A small image flow-matching model, trained from scratch: activation mish.
Rows from block 11, named by matrix and row number. Each number is 500 + 50 x the weight over its row's rms, rounded and kept within 0 to 999. All counts start at 0. Numbers have three digits each. After the name is the row's rms in percent of the matrix's.
# emb: conditioning projection (model.decb.0.1.emb.weight, 128x128), inputs 0-127
emb.2 038:500493413500500500500500500500500500500500500500500500500500500500500500500500500500500500493500500500500500500500493500498500500500500500500500491500500500500500500500500500500500488500500500419000500500500500500498500500500500500500500500500500500500500499492500500491500500500500500500500493500500500500500500498497500500470500500500500500500500500500424500500500500500500500500500
emb.3 034:500491371500500500500500500500500500500500500500500500500500500500500500500500500500500500494500500500500500499500480500498500500500500500500500481500500500500500500500500500500500488500500500267009500500500499500498500500500500500500500500500500500500500499456500500489500500500500500500500494500500500500500500498498500500464500500500500500500500500500443500500500500500500500500500
emb.4 038:500492427500500500500500500500500500500500500500500500500500500500500500500500500500500500493500500500500500499500496500498500500500500500500500493500500500500500500500500500500500487500500500429000500500500500500498500500500500500500500500500500500500500499493500500487500500500500500500500493500500500500500500498497500500469500500500500500500500500500414500500500500500500500500500
emb.5 144:500500480500500500498500500500500500500500500500500500500500500500500500500500500500500500650500500500500500308500500500434500500500500500500500500500500500500500500500500500500500500500500500500059500500500506500500500500500347500500500500500500500500500500500500500500500500500500500500500500500500500500500497500691500500500500500500500500500500500500502500500500500500500471500500
emb.7 316:500500540500612500500500500500500500500500500500500500500500500500500500500500500500500500319500500500500500500500500591502500500500500500500500500500500500500500500500500500500500500500500500500541500500500485500500500500500575500500500500500500501500500500500500500502500500500500500500500116500500500500500500500198500500500500500500500500500500500500500500500500500500500636500515
emb.8 039:500493427500500500500500500500500500500500500500500500500500500500500500500500500500500500493500500500500500499500496500498500500500500500500500493500500500500500500500500500500500486500500500431000500500500500500498500500500500500500500500500500500500500499494500500487500500500500500500500493500500500500500500498497500500469500500500500500500500500500417500500500500500500500500500
emb.9 037:500493408500500500500500500500500500500500500500500500500500500500500500500500500500500500493500500500500500500500491500498500500500500500500500490500500500500500500500500500500500488500500500409000500500500500500498500500500500500500500500500500500500500499491500500492500500500500500500500493500500500500500500498497500500470500500500500500500500500500427500500500500500500500500500
emb.10 038:500493407500500500500500500500500500500500500500500500500500500500500500500500500500500500493500500500500500500500491500498500500500500500500500489500500500500500500500500500500500488500500500401000500500500500500498500500500500500500500500500500500500500499491500500490500500500500500500500493500500500500500500498497500500470500500500500500500500500500429500500500500500500500500500
emb.11 215:500500509500502500500500500500500500500500500500500500500500500500500500500500500500500500554500500500500500403500500503500500500500500500500500500500500500500500500500500500500500500500500500501000500500500506500500500500500501500500500500500500500500500501500500500500500500500500500500500500500500500500500500500500500500500500500500500500500500500500305500500500500500500501500501
emb.12 106:500505500500313500500500500500500500500500500500500500500500500500500500500500500500500500502500500500500500500500499407424513500500500500500500500500500500500500500500500500500500512500500500500500500500500501500499500500500295500500500500500500279500500262499500500503500500500500500500500512500500500500500500499524500500517500500500500500500500500500500500500500500500500215500298
emb.13 272:500500329500500500501500500500500500500500500500500500500500500500500500500500500500500500269500500500500500500500765500500501500500500500500500547500500500500500500500500500500500500500500500699422500500500558500648500500500500500500500500500500500500500500625500500501500500500500500500500500500500500500500500779500500500500500500500500500500500500500499500500500500500500500500499
emb.14 031:500492407500500500500500500500500500500500500500500500500500500500500500500500500500500500492500500500500500498500496500498500500500500500500500494500500500500500500500500500500500483500500500405000500500500499500497500500500500500500500500500500500500500499494500500481500500500500500500500492500500500500500500498498500500463500500500500500500500500500388500500500500500500500500500
emb.15 040:500493422500500500500500500500500500500500500500500500500500500500500500500500500500500500493500500500500500500500494500498500500500500500500500493500500500500500500500500500500500487500500500432000500500500500500498500500500500500500500500500500500500500499493500500490500500500500500500500493500500500500500500498497500500471500500500500500500500500500424500500500500500500500500500
emb.16 033:500491350500500500500500500500500500500500500500500500500500500500500500500500500500500500494500500500500500499500479500499500500500500500500500479500500500500500500500500500500500486500500500249025500500500499500497500500500500500500500500500500500500500499455500500485500500500500500500500494500500500500500500498498500500461500500500500500500500500500439500500500500500500500500500
emb.17 213:500501298500500500500500500500500500500500500500500500500500500500500500500500500500500500518500500500500500472500500500499500500500500500500500500500500500500500500500500500500500502500500500500000500500500500500500500500500394500500500500500500458500500478500500500500500500500500500500500505500500500500500500500501500500502500500500500500500500500500500500500500500500500500500473
emb.18 037:500493405500500500500500500500500500500500500500500500500500500500500500500500500500500500493500500500500500500500490500498500500500500500500500489500500500500500500500500500500500488500500500391000500500500500500498500500500500500500500500500500500500500499490500500492500500500500500500500493500500500500500500498497500500469500500500500500500500500500429500500500500500500500500500
emb.19 039:500493414500500500500500500500500500500500500500500500500500500500500500500500500500500500493500500500500500500500493500498500500500500500500500491500500500500500500500500500500500488500500500421000500500500500500498500500500500500500500500500500500500500499492500500491500500500500500500500493500500500500500500498497500500471500500500500500500500500500425500500500500500500500500500
emb.20 024:500491505500503500467500500500500500500500500500500500500500500500500500500500500500500500500500500500500500557500501503000506500500500500500500499500500500500500500500500500500500498500500500531521500500500657500504500500500502500500500500500500507500500513505500500527500500500500500500500500500500500500500494500501500500505500500500500500500500500500579500500500500500500502500509
emb.21 036:500493398500500500500500500500500500500500500500500500500500500500500500500500500500500500493500500500500500500500489500498500500500500500500500488500500500500500500500500500500500488500500500368000500500500500500498500500500500500500500500500500500500500499486500500492500500500500500500500493500500500500500500498497500500469500500500500500500500500500431500500500500500500500500500
emb.22 035:500493389500500500500500500500500500500500500500500500500500500500500500500500500500500500494500500500500500499500487500498500500500500500500500486500500500500500500500500500500500489500500500345000500500500500500498500500500500500500500500500500500500500499480500500493500500500500500500500493500500500500500500498498500500469500500500500500500500500500434500500500500500500500500500
emb.23 027:500490396500500500500500500500500500500500500500500500500500500500500500500500500500500500491500500500500500497500496500498500500500500500500500493500500500500500500500500500500500483500500500395000500500500499500497500500500500500500500500500500500500500498493500500480500500500500500500500490500500500500500500498498500500459500500500500500500500500500369500500500500500500500500500
emb.24 037:500493409500500500500500500500500500500500500500500500500500500500500500500500500500500500493500500500500500500500490500498500500500500500500500489500500500500500500500500500500500488500500500395000500500500500500498500500500500500500500500500500500500500499490500500492500500500500500500500493500500500500500500498497500500470500500500500500500500500500430500500500500500500500500500
emb.25 036:500493401500500500500500500500500500500500500500500500500500500500500500500500500500500500494500500500500500500500489500498500500500500500500500488500500500500500500500500500500500489500500500376000500500500500500498500500500500500500500500500500500500500499487500500492500500500500500500500493500500500500500500498497500500469500500500500500500500500500430500500500500500500500500500
emb.26 140:500502552500502500502500500500500500500500500500500500500500500500500500500500500500500500495500500500500500670500505502541500500500500500500500504500500500500500500500500500500500500500500500507664500500500444500502500500500509500500500500500500506500500507504500500566500500500500500500500423500500500500500501504032500500401500500500500500500500500500580500500500500500500607500502
emb.27 019:500488362500500500499500500500500500500500500500500500500500500500500500500500500500500500488500500500500500485500495500497499500500500500500500494500500500500500500500500500500500472500500500352016500500500499500496500500500500500500500500500500500500500498492500500459500500500500500500500488500500500500500500497498500500446500500500500500500500500500304500500500500500500500500500
emb.28 040:500493421500500500500500500500500500500500500500500500500500500500500500500500500500500500493500500500500500500500494500498500500500500500500500492500500500500500500500500500500500487500500500432000500500500500500498500500500500500500500500500500500500500499493500500490500500500500500500500493500500500500500500498497500500471500500500500500500500500500422500500500500500500500500500
emb.29 142:500500500500409500499500500500500500500500500500500500500500500500500500500500500500500500862500500500500500500500500500493500500500500500500500500500500500500500500500500500500500500500500500500500500500500500500500500500500500500500500500500500407500500500500500500470500500500500500500500596500500500500500500499886500500500500500500500500500500500500501500500500500500500500500388
emb.31 036:500493398500500500500500500500500500500500500500500500500500500500500500500500500500500500494500500500500500500500488500498500500500500500500500487500500500500500500500500500500500488500500500361000500500500500500498500500500500500500500500500500500500500499484500500492500500500500500500500493500500500500500500498497500500469500500500500500500500500500433500500500500500500500500500
emb.32 051:500500496500472500466500500500500500500500500500500500500500500500500500500500500500500500502500500500500500500500493482161502500500500500500500500500500500500500500500500500500500501500500500501500500500500505500489500500500467500500500500500500461500500458488500500466500500500500500500500501500500500500500499490506500500501500500500500500500500500500059500500500500500500458500478
emb.33 095:500503502500526500508500500500500500500500500500500500500500500500500500500500500500500500198500500500500500498500510522524501500500500500500500508500500500500500500500500500500500481500500500508589500500500502500508500500500693500500500500500500548500500563510500500498500500500500500500500270500500500500500500510183500500502500500500500500500500500500494500500500500500500500500643
emb.34 032:500491353500500500500500500500500500500500500500500500500500500500500500500500500500500500494500500500500500499500481500498500500500500500500500480500500500500500500500500500500500486500500500261018500500500499500497500500500500500500500500500500500500500499459500500483500500500500500500500493500500500500500500498498500500460500500500500500500500500500434500500500500500500500500500
emb.35 036:500493397500500500500500500500500500500500500500500500500500500500500500500500500500500500494500500500500500500500489500498500500500500500500500488500500500500500500500500500500500489500500500368000500500500500500498500500500500500500500500500500500500500499486500500492500500500500500500500493500500500500500500498497500500469500500500500500500500500500430500500500500500500500500500
emb.36 114:500500490500443500499500500500500500500500500500500500500500500500500500500500500500500500500500500500500500499500500497090823500500500500500500500500500500500500500500500500500500500500500500500436500500500500500500500498500457500500500500500500500500500500500500500500500500500500500500500500500500500500500500500500500500500500500500500500500500500500501500500500500500500304500498
emb.37 024:500503511500501500503500500500500500500500500500500500500500500500500500500500500500500500516500500500500500738500498501504501500500500500500500501500500500500500500500500500500500500500500500502540500500500488500494500500500501500500500500500500501500500501500500500577500500500500500500500201500500500500500502493222500500223500500500500500500500500500610500500500500500500501500501
emb.38 018:500502560500606500506500500500500500500500500500500500500500500500500500500500500500500500309500500500500500575500518601543501500500500500500500509500500500500500500500500500500500500500500500584572500500500900500509500500500606500500500500500500619500500620563500500501500500500500500500500491500500500500500499538403500500503500500500500500500500500500500500500500500500500603500614
emb.39 023:500489374500500500500500500500500500500500500500500500500500500500500500500500500500500500489500500500500500493500496500497499500500500500500500494500500500500500500500500500500500477500500500374000500500500499500496500500500500500500500500500500500500500498493500500469500500500500500500500489500500500500500500497498500500453500500500500500500500500500339500500500500500500500500500
emb.40 034:500492372500500500500500500500500500500500500500500500500500500500500500500500500500500500494500500500500500499500481500498500500500500500500500481500500500500500500500500500500500488500500500277004500500500500500498500500500500500500500500500500500500500499460500500490500500500500500500500494500500500500500500498498500500465500500500500500500500500500441500500500500500500500500500
emb.41 039:500493417500500500500500500500500500500500500500500500500500500500500500500500500500500500493500500500500500500500492500498500500500500500500500491500500500500500500500500500500500488500500500422000500500500500500498500500500500500500500500500500500500500499492500500490500500500500500500500493500500500500500500498497500500471500500500500500500500500500426500500500500500500500500500
emb.42 037:500493405500500500500500500500500500500500500500500500500500500500500500500500500500500500493500500500500500500500490500498500500500500500500500488500500500500500500500500500500500488500500500384000500500500500500498500500500500500500500500500500500500500499488500500492500500500500500500500493500500500500500500498497500500470500500500500500500500500500430500500500500500500500500500
emb.43 036:500493396500500500500500500500500500500500500500500500500500500500500500500500500500500500493500500500500500500500488500498500500500500500500500488500500500500500500500500500500500488500500500367000500500500500500498500500500500500500500500500500500500500499486500500492500500500500500500500493500500500500500500498497500500469500500500500500500500500500430500500500500500500500500500
emb.44 212:500500500500500500500500500500500500500500500500500500500500500500500500500500500500500500477500500500500500732500501702502500500500500500500500501500500500500500500500500500500500433500500500504648500500500502500501500500500643500500500500500500500500500500501500500504500500500500500500500263500500500500500500501390500500305500500500500500500500500500509500500500500500500768500500
emb.45 032:500492414500500500500500500500500500500500500500500500500500500500500500500500500500500500492500500500500500498500496500498500500500500500500500493500500500500500500500500500500500485500500500411000500500500499500497500500500500500500500500500500500500500499493500500483500500500500500500500492500500500500500500498498500500464500500500500500500500500500395500500500500500500500500500
emb.46 039:500493429500500500500500500500500500500500500500500500500500500500500500500500500500500500493500500500500500500500495500498500500500500500500500493500500500500500500500500500500500487500500500433000500500500500500498500500500500500500500500500500500500500499494500500489500500500500500500500493500500500500500500498497500500470500500500500500500500500500418500500500500500500500500500
emb.47 024:500489376500500500500500500500500500500500500500500500500500500500500500500500500500500500489500500500500500495500496500497499500500500500500500493500500500500500500500500500500500480500500500381000500500500499500496500500500500500500500500500500500500500498492500500475500500500500500500500489500500500500500500497498500500455500500500500500500500500500345500500500500500500500500500
emb.48 038:500493409500500500500500500500500500500500500500500500500500500500500500500500500500500500493500500500500500500500490500498500500500500500500500489500500500500500500500500500500500488500500500391000500500500500500498500500500500500500500500500500500500500499490500500492500500500500500500500493500500500500500500498497500500469500500500500500500500500500431500500500500500500500500500
emb.49 019:500542500500513500502500500500500500500500500500500500500500500500500500500500500500500500501500500500500500499500580516503397500500500500500500548500500500500500500500500500500500502500500500552500500500500782500649500500500509500500500500500500517500500764679500500208500500500500500500500501500500500500500497542505500500567500500500500500500500500500499500500500500500500511500505
emb.50 120:500503357500500500499500500500500500500500500500500500500500500500500500500500500500500500514500500500500500500500501500488515500500500500500500502500500500500500500500500500500500509500500500501346500500500857500884500500500500500500500500500500500500500501501500500501500500500500500500500518500500500500500494500518500500511500500500500500500500500500502500500500500500500500500500
emb.51 035:500493385500500500500500500500500500500500500500500500500500500500500500500500500500500500494500500500500500499500485500498500500500500500500500484500500500500500500500500500500500488500500500321000500500500500500498500500500500500500500500500500500500500499474500500491500500500500500500500494500500500500500500498498500500467500500500500500500500500500437500500500500500500500500500
emb.52 297:500501112500468500500500500500500500500500500500500500500500500500500500500500500500500500501500500500500500500500500500493500500500500500500500502500500500500500500500500500500500501500500500501402500500500501500500500500500486500500500500500500386500500127474500500500500500500500500500500501500500500500500500501501500500502500500500500500500500500500500500500500500500500500500428
emb.53 035:500493392500500500500500500500500500500500500500500500500500500500500500500500500500500500494500500500500500499500487500498500500500500500500500486500500500500500500500500500500500488500500500348000500500500500500498500500500500500500500500500500500500500499482500500491500500500500500500500493500500500500500500498498500500468500500500500500500500500500433500500500500500500500500500
emb.54 031:500502498500497500503500500500500500500500500500500500500500500500500500500500500500500500000500500500500500481500501497497501500500500500500500501500500500500500500500500500500500504500500500500497500500500526500500500500500496500500500500500500497500500499500500500498500500500500500500500505500500500500500497500506500500503500500500500500500500500500489500500500500500500494500497
emb.55 024:500489379500500500500500500500500500500500500500500500500500500500500500500500500500500500490500500500500500495500496500497499500500500500500500492500500500500500500500500500500500481500500500382000500500500499500496500500500500500500500500500500500500500498492500500476500500500500500500500489500500500500500500497498500500455500500500500500500500500500348500500500500500500500500500
emb.56 042:500493426500500500500500500500500500500500500500500500500500500500500500500500500500500500494500500500500500500500494500498500500500500500500500492500500500500500500500500500500500487500500500433000500500500500500498500500500500500500500500500500500500500499494500500488500500500500500500500494500500500500500500498497500500471500500500500500500500500500426500500500500500500500500500
emb.57 039:500493412500500500500500500500500500500500500500500500500500500500500500500500500500500500493500500500500500500500492500498500500500500500500500491500500500500500500500500500500500488500500500418000500500500500500498500500500500500500500500500500500500500499492500500491500500500500500500500493500500500500500500498497500500470500500500500500500500500500426500500500500500500500500500
emb.58 036:500492426500500500500500500500500500500500500500500500500500500500500500500500500500500500493500500500500500499500495500498500500500500500500500493500500500500500500500500500500500486500500500425000500500500500500498500500500500500500500500500500500500500499493500500487500500500500500500500492500500500500500500498497500500468500500500500500500500500500409500500500500500500500500500
emb.59 035:500492385500500500500500500500500500500500500500500500500500500500500500500500500500500500494500500500500500499500485500498500500500500500500500485500500500500500500500500500500500489500500500324000500500500500500498500500500500500500500500500500500500500499474500500491500500500500500500500494500500500500500500498498500500467500500500500500500500500500436500500500500500500500500500
emb.60 037:500493400500500500500500500500500500500500500500500500500500500500500500500500500500500500494500500500500500500500488500498500500500500500500500487500500500500500500500500500500500488500500500364000500500500500500498500500500500500500500500500500500500500499485500500491500500500500500500500494500500500500500500498498500500469500500500500500500500500500433500500500500500500500500500
emb.61 043:500500501500501500500500500500500500500500500500500500500500500500500500500500500500500500499500500500500500500500500501500497500500500500500500500500500500500500500500500500500500500500500500501999500500500498500500500500500501500500500500500500501500500501500500500496500500500500500500500500500500500500500500500499500500500500500500500500500500500500497500500500500500500501500501
emb.62 039:500493420500500500500500500500500500500500500500500500500500500500500500500500500500500500493500500500500500500500494500498500500500500500500500493500500500500500500500500500500500487500500500432000500500500500500498500500500500500500500500500500500500500499493500500490500500500500500500500493500500500500500500498497500500471500500500500500500500500500422500500500500500500500500500
emb.63 031:500491406500500500500500500500500500500500500500500500500500500500500500500500500500500500491500500500500500498500496500498500500500500500500500493500500500500500500500500500500500485500500500412000500500500499500497500500500500500500500500500500500500500498492500500484500500500500500500500491500500500500500500498497500500463500500500500500500500500500385500500500500500500500500500
emb.64 076:500500500500501500493500500500500500500500500500500500500500500500500500500500500500500500506500500500500500500500501501470475500500500500500500501500500500500500500500500500500500500500500500504500500500500713500501500500500500500500500500500500501500500501501500500000500500500500500500500500500500500500500499500505500500501500500500500500500500500500503500500500500500500500500501
emb.65 222:500500500500531500500500500500500500500500500500500500500500500500500500500500500500500500331500500500500500677500500695500488500500500500500500500500500500500500500500500500500500416500500500500500500500500500500500500500500544500500500500500500500500500500500500500500500500500500500500500189500500500500500494500238500500497500500500500500500500500500501500500500500500500718500500
emb.66 035:500492387500500500500500500500500500500500500500500500500500500500500500500500500500500500494500500500500500499500485500498500500500500500500500485500500500500500500500500500500500488500500500326000500500500500500498500500500500500500500500500500500500500499477500500490500500500500500500500494500500500500500500498498500500467500500500500500500500500500435500500500500500500500500500
emb.67 040:500493422500500500500500500500500500500500500500500500500500500500500500500500500500500500493500500500500500500500494500498500500500500500500500493500500500500500500500500500500500487500500500434000500500500500500498500500500500500500500500500500500500500499493500500489500500500500500500500493500500500500500500498497500500470500500500500500500500500500421500500500500500500500500500
emb.68 224:500553500500500500500500500500500500500500500500500500500500500500500500500500500500500500834500500500500500389500499500501500500500500500500500500500500500500500500500500500500500540500500500499306500500500500500500500500500500500500500500500500500500500500500500500500500500500500500500500739500500500500500500500783500500629500500500500500500500500500500500500500500500500500500500
emb.69 040:500493424500500500500500500500500500500500500500500500500500500500500500500500500500500500493500500500500500500500495500498500500500500500500500493500500500500500500500500500500500487500500500434000500500500500500498500500500500500500500500500500500500500499493500500489500500500500500500500493500500500500500500498497500500471500500500500500500500500500422500500500500500500500500500
emb.70 035:500493391500500500500500500500500500500500500500500500500500500500500500500500500500500500494500500500500500499500487500498500500500500500500500486500500500500500500500500500500500488500500500338000500500500500500498500500500500500500500500500500500500500499480500500492500500500500500500500493500500500500500500498498500500468500500500500500500500500500435500500500500500500500500500
emb.71 037:500493405500500500500500500500500500500500500500500500500500500500500500500500500500500500493500500500500500500500490500498500500500500500500500489500500500500500500500500500500500489500500500389000500500500500500498500500500500500500500500500500500500500499490500500492500500500500500500500493500500500500500500498497500500470500500500500500500500500500429500500500500500500500500500
emb.72 036:500493398500500500500500500500500500500500500500500500500500500500500500500500500500500500494500500500500500500500488500498500500500500500500500488500500500500500500500500500500500488500500500370000500500500500500498500500500500500500500500500500500500500499486500500492500500500500500500500493500500500500500500498497500500469500500500500500500500500500431500500500500500500500500500
emb.73 035:500493386500500500500500500500500500500500500500500500500500500500500500500500500500500500494500500500500500499500486500498500500500500500500500486500500500500500500500500500500500488500500500335000500500500500500498500500500500500500500500500500500500500499480500500491500500500500500500500493500500500500500500498498500500467500500500500500500500500500433500500500500500500500500500
emb.74 023:500497348500500500500500500500500500500500500500500500500500500500500500500500500500500500487500500500500500479500497500499500500500500500500500496500500500500500500500500500500500489500500500355011500500500499500497500500500500500500500500500500500500500499496500500462500500500500500500500491500500500500500500498495500500472500500500500500500500500500316500500500500500500500500500
emb.75 041:500493424500500500500500500500500500500500500500500500500500500500500500500500500500500500494500500500500500500500494500498500500500500500500500492500500500500500500500500500500500487500500500430000500500500500500498500500500500500500500500500500500500500499494500500489500500500500500500500493500500500500500500498497500500471500500500500500500500500500426500500500500500500500500500
emb.76 037:500493427500500500500500500500500500500500500500500500500500500500500500500500500500500500493500500500500500499500496500498500500500500500500500493500500500500500500500500500500500486500500500426000500500500500500498500500500500500500500500500500500500500499494500500486500500500500500500500493500500500500500500498498500500468500500500500500500500500500412500500500500500500500500500
emb.77 129:500501500500589500502500500500500500500500500500500500500500500500500500500500500500500500191500500500500500498500500507716495500500500500500500500500500500500500500500500500500500501500500500499499500500500481500499500500500523500500500500500500613500500664499500500493500500500500500500500501500500500500500503500217500500500500500500500500500500500500492500500500500500500539500717
emb.79 108:500500501500501500501500500500500500500500500500500500500500500500500500500500500500500500499500500500500500872500500501503500500500500500500500460500500500500500500500500500500500500500500500502697500500500481500494500500500501500500500500500500501500500500501500500500500500500500500500500500500500500500500502501497500500263500500500500500500500500500500500500500500500500791500501
emb.80 037:500493411500500500500500500500500500500500500500500500500500500500500500500500500500500500493500500500500500500500491500498500500500500500500500490500500500500500500500500500500500489500500500403000500500500500500498500500500500500500500500500500500500500499491500500493500500500500500500500493500500500500500500498497500500471500500500500500500500500500429500500500500500500500500500
emb.81 040:500493429500500500500500500500500500500500500500500500500500500500500500500500500500500500493500500500500500499500496500498500500500500500500500493500500500500500500500500500500500486500500500433000500500500500500498500500500500500500500500500500500500500499494500500487500500500500500500500493500500500500500500498497500500470500500500500500500500500500419500500500500500500500500500
emb.82 037:500493401500500500500500500500500500500500500500500500500500500500500500500500500500500500494500500500500500500500488500498500500500500500500500487500500500500500500500500500500500488500500500362000500500500500500498500500500500500500500500500500500500500499485500500491500500500500500500500494500500500500500500498498500500469500500500500500500500500500434500500500500500500500500500
emb.83 072:500496485500500500500500500500500500500500500500500500500500500500500500500500500500500500759500500500500500353500495500500500500500500500500500496500500500500500500500500500500500492500500500476027500500500500500499500500500500500500500500500500500500500500498500500495500500500500500500500512500500500500500500499577500500486500500500500500500500500500491500500500500500500500500500
emb.84 037:500493426500500500500500500500500500500500500500500500500500500500500500500500500500500500493500500500500500499500496500498500500500500500500500493500500500500500500500500500500500487500500500425000500500500500500498500500500500500500500500500500500500500499494500500487500500500500500500500493500500500500500500498497500500468500500500500500500500500500412500500500500500500500500500
emb.85 041:500493429500500500500500500500500500500500500500500500500500500500500500500500500500500500493500500500500500500500495500498500500500500500500500493500500500500500500500500500500500486500500500434000500500500500500498500500500500500500500500500500500500500499494500500488500500500500500500500493500500500500500500498497500500471500500500500500500500500500423500500500500500500500500500
emb.86 035:500493381500500500500500500500500500500500500500500500500500500500500500500500500500500500494500500500500500499500485500498500500500500500500500485500500500500500500500500500500500488500500500318000500500500500500498500500500500500500500500500500500500500499475500500491500500500500500500500494500500500500500500498498500500467500500500500500500500500500435500500500500500500500500500
emb.87 152:500502506500502500500500500500500500500500500500500500500500500500500500500500500500500500028500500500500500500500511505499500500500500500500500504500500500500500500500500500500500502500500500539507500500500521500509500500500500500500500500500500502500500513517500500410500500500500500500500501500500500500500500537209500482501500500500500500500500500500498500500500500500500500500500
emb.88 037:500493405500500500500500500500500500500500500500500500500500500500500500500500500500500500494500500500500500500500489500498500500500500500500500488500500500500500500500500500500500488500500500377000500500500500500498500500500500500500500500500500500500500499487500500492500500500500500500500493500500500500500500498497500500470500500500500500500500500500432500500500500500500500500500
emb.89 040:500493429500500500500500500500500500500500500500500500500500500500500500500500500500500500493500500500500500500500495500498500500500500500500500493500500500500500500500500500500500487500500500434000500500500500500498500500500500500500500500500500500500500499494500500488500500500500500500500493500500500500500500498497500500471500500500500500500500500500422500500500500500500500500500
emb.90 039:500493427500500500500500500500500500500500500500500500500500500500500500500500500500500500493500500500500500499500496500498500500500500500500500493500500500500500500500500500500500486500500500431000500500500500500498500500500500500500500500500500500500500499494500500487500500500500500500500493500500500500500500498497500500469500500500500500500500500500417500500500500500500500500500
emb.91 046:500500500500499500499500500500500500500500500500500500500500500500500500500500500500500500024500500500500500501500499499498500500500500500500500499500500500500500500500500500500500500500500500586500500500500499500499500500500499500500500500500500499500500498498500500500500500500500500500500494500500500500500500499207500500500500500500500500500500500500500500500500500500500500500500
emb.92 035:500493386500500500500500500500500500500500500500500500500500500500500500500500500500500500494500500500500500499500486500498500500500500500500500485500500500500500500500500500500500489500500500325000500500500500500498500500500500500500500500500500500500500499475500500492500500500500500500500494500500500500500500498498500500467500500500500500500500500500436500500500500500500500500500
emb.93 036:500493394500500500500500500500500500500500500500500500500500500500500500500500500500500500494500500500500500499500487500498500500500500500500500486500500500500500500500500500500500488500500500350000500500500500500498500500500500500500500500500500500500500499483500500491500500500500500500500493500500500500500500498497500500468500500500500500500500500500433500500500500500500500500500
emb.94 033:500498503500502500499500500500500500500500500500500500500500500500500500500500500500500500377500500500500500504500499501510483500500500500500500499500500500500500500500500500500500498500500500500987500500500496500499500500500502500500500500500500501500500500500500500497500500500500500500500496500500500500500503500242500500496500500500500500500500500500499500500500500500500503500501
emb.95 035:500493387500500500500500500500500500500500500500500500500500500500500500500500500500500500494500500500500500499500485500498500500500500500500500485500500500500500500500500500500500488500500500326000500500500500500498500500500500500500500500500500500500500499476500500491500500500500500500500494500500500500500500498498500500467500500500500500500500500500436500500500500500500500500500
emb.96 037:500493405500500500500500500500500500500500500500500500500500500500500500500500500500500500493500500500500500500500490500498500500500500500500500489500500500500500500500500500500500488500500500392000500500500500500498500500500500500500500500500500500500500499490500500492500500500500500500500493500500500500500500498497500500470500500500500500500500500500429500500500500500500500500500
emb.97 036:500493393500500500500500500500500500500500500500500500500500500500500500500500500500500500494500500500500500499500487500498500500500500500500500486500500500500500500500500500500500489500500500351000500500500500500498500500500500500500500500500500500500500499482500500492500500500500500500500493500500500500500500498498500500468500500500500500500500500500434500500500500500500500500500
emb.98 245:500500218500453500499500500500500500500500500500500500500500500500500500500500500500500500602500500500500500462500500500491501500500500500500500500500500500500500500500500500500500500500500500501138500500500500500500500500500330500500500500500500500500500500500500500502500500500500500500500499500500500500500500500622500514500500500500500500500500500500505500500500500500500274500500
emb.99 275:500500020500501500500500500500500500500500500500500500500500500500500500500500500500500500500500500500500500501500499501501499500500500500500500499500500500500500500500500500500500500500500500500435500500500361500499500500500497500500500500500500470500500245500500500500500500500500500500500500500500500500500500499500500500500500500500500500500500500500500500500500500500500501500500
emb.100 029:500491402500500500500500500500500500500500500500500500500500500500500500500500500500500500491500500500500500497500496500498500500500500500500500493500500500500500500500500500500500484500500500400000500500500499500497500500500500500500500500500500500500500498493500500481500500500500500500500491500500500500500500498498500500461500500500500500500500500500377500500500500500500500500500
emb.101 035:500493387500500500500500500500500500500500500500500500500500500500500500500500500500500500494500500500500500499500486500498500500500500500500500485500500500500500500500500500500500488500500500334000500500500500500498500500500500500500500500500500500500500499479500500491500500500500500500500494500500500500500500498498500500467500500500500500500500500500435500500500500500500500500500
emb.102 074:500501590500505500532500500500500500500500500500500500500500500500500500500500500500500500493500500500500500500500618506529500500500500500500500558500500500500500500500500500500500501500500500597513500500500510500586500500500504500500500500500500504500500510623500500170500500500500500500500500500500500500500500639496500500501500500500500500500500500500136500500500500500500503500502
emb.103 014:500483296500500500499500500500500500500500500500500500500500500500500500500500500500500500483500500500500500454500493500495499500500500500500500492500500500500500500500500500500500467500500500294132500500500499500493500500500500500500500500500500500500500496488500500446500500500500500500500483500500500500500500495497500500428500500500500500500500500500204500500500500500500500500500
emb.104 041:500493429500500500500500500500500500500500500500500500500500500500500500500500500500500500494500500500500500500500495500498500500500500500500500493500500500500500500500500500500500487500500500434000500500500500500498500500500500500500500500500500500500500499494500500488500500500500500500500493500500500500500500498497500500471500500500500500500500500500423500500500500500500500500500
emb.105 041:500493428500500500500500500500500500500500500500500500500500500500500500500500500500500500494500500500500500500500495500498500500500500500500500493500500500500500500500500500500500486500500500434000500500500500500498500500500500500500500500500500500500500499494500500488500500500500500500500493500500500500500500498497500500471500500500500500500500500500423500500500500500500500500500
emb.106 038:500493414500500500500500500500500500500500500500500500500500500500500500500500500500500500493500500500500500500500492500498500500500500500500500490500500500500500500500500500500500488500500500414000500500500500500498500500500500500500500500500500500500500499492500500492500500500500500500500493500500500500500500498497500500470500500500500500500500500500428500500500500500500500500500
emb.107 038:500508514500521500513500500500500500500500500500500500500500500500500500500500500500500500227500500500500500498500519536604504500500500500500500519500500500500500500500500500500500282500500500532499500500500500500508500500500520500500500500500500525500500525522500500499500500500500500500500251500500500500500503524443500500440500500500500500500500500500495500500500500500500834500520
emb.108 037:500492425500500500500500500500500500500500500500500500500500500500500500500500500500500500493500500500500500499500496500498500500500500500500500493500500500500500500500500500500500486500500500426000500500500500500498500500500500500500500500500500500500500499493500500488500500500500500500500493500500500500500500498497500500468500500500500500500500500500411500500500500500500500500500
emb.109 025:500489386500500500500500500500500500500500500500500500500500500500500500500500500500500500490500500500500500496500496500497500500500500500500500492500500500500500500500500500500500484500500500386000500500500499500496500500500500500500500500500500500500500498491500500480500500500500500500500490500500500500500500497498500500456500500500500500500500500500356500500500500500500500500500
emb.110 254:500501507500499500498500500500500500500500500500500500500500500500500500500500500500500500023500500500500500526500500499496504500500500500500500500500500500500500500500500500500500501500500500500569500500500499500498500500500499500500500500500500499500500497498500500541500500500500500500500501500500500500500500499209500500501500500500500500500500500500516500500500500500500499500499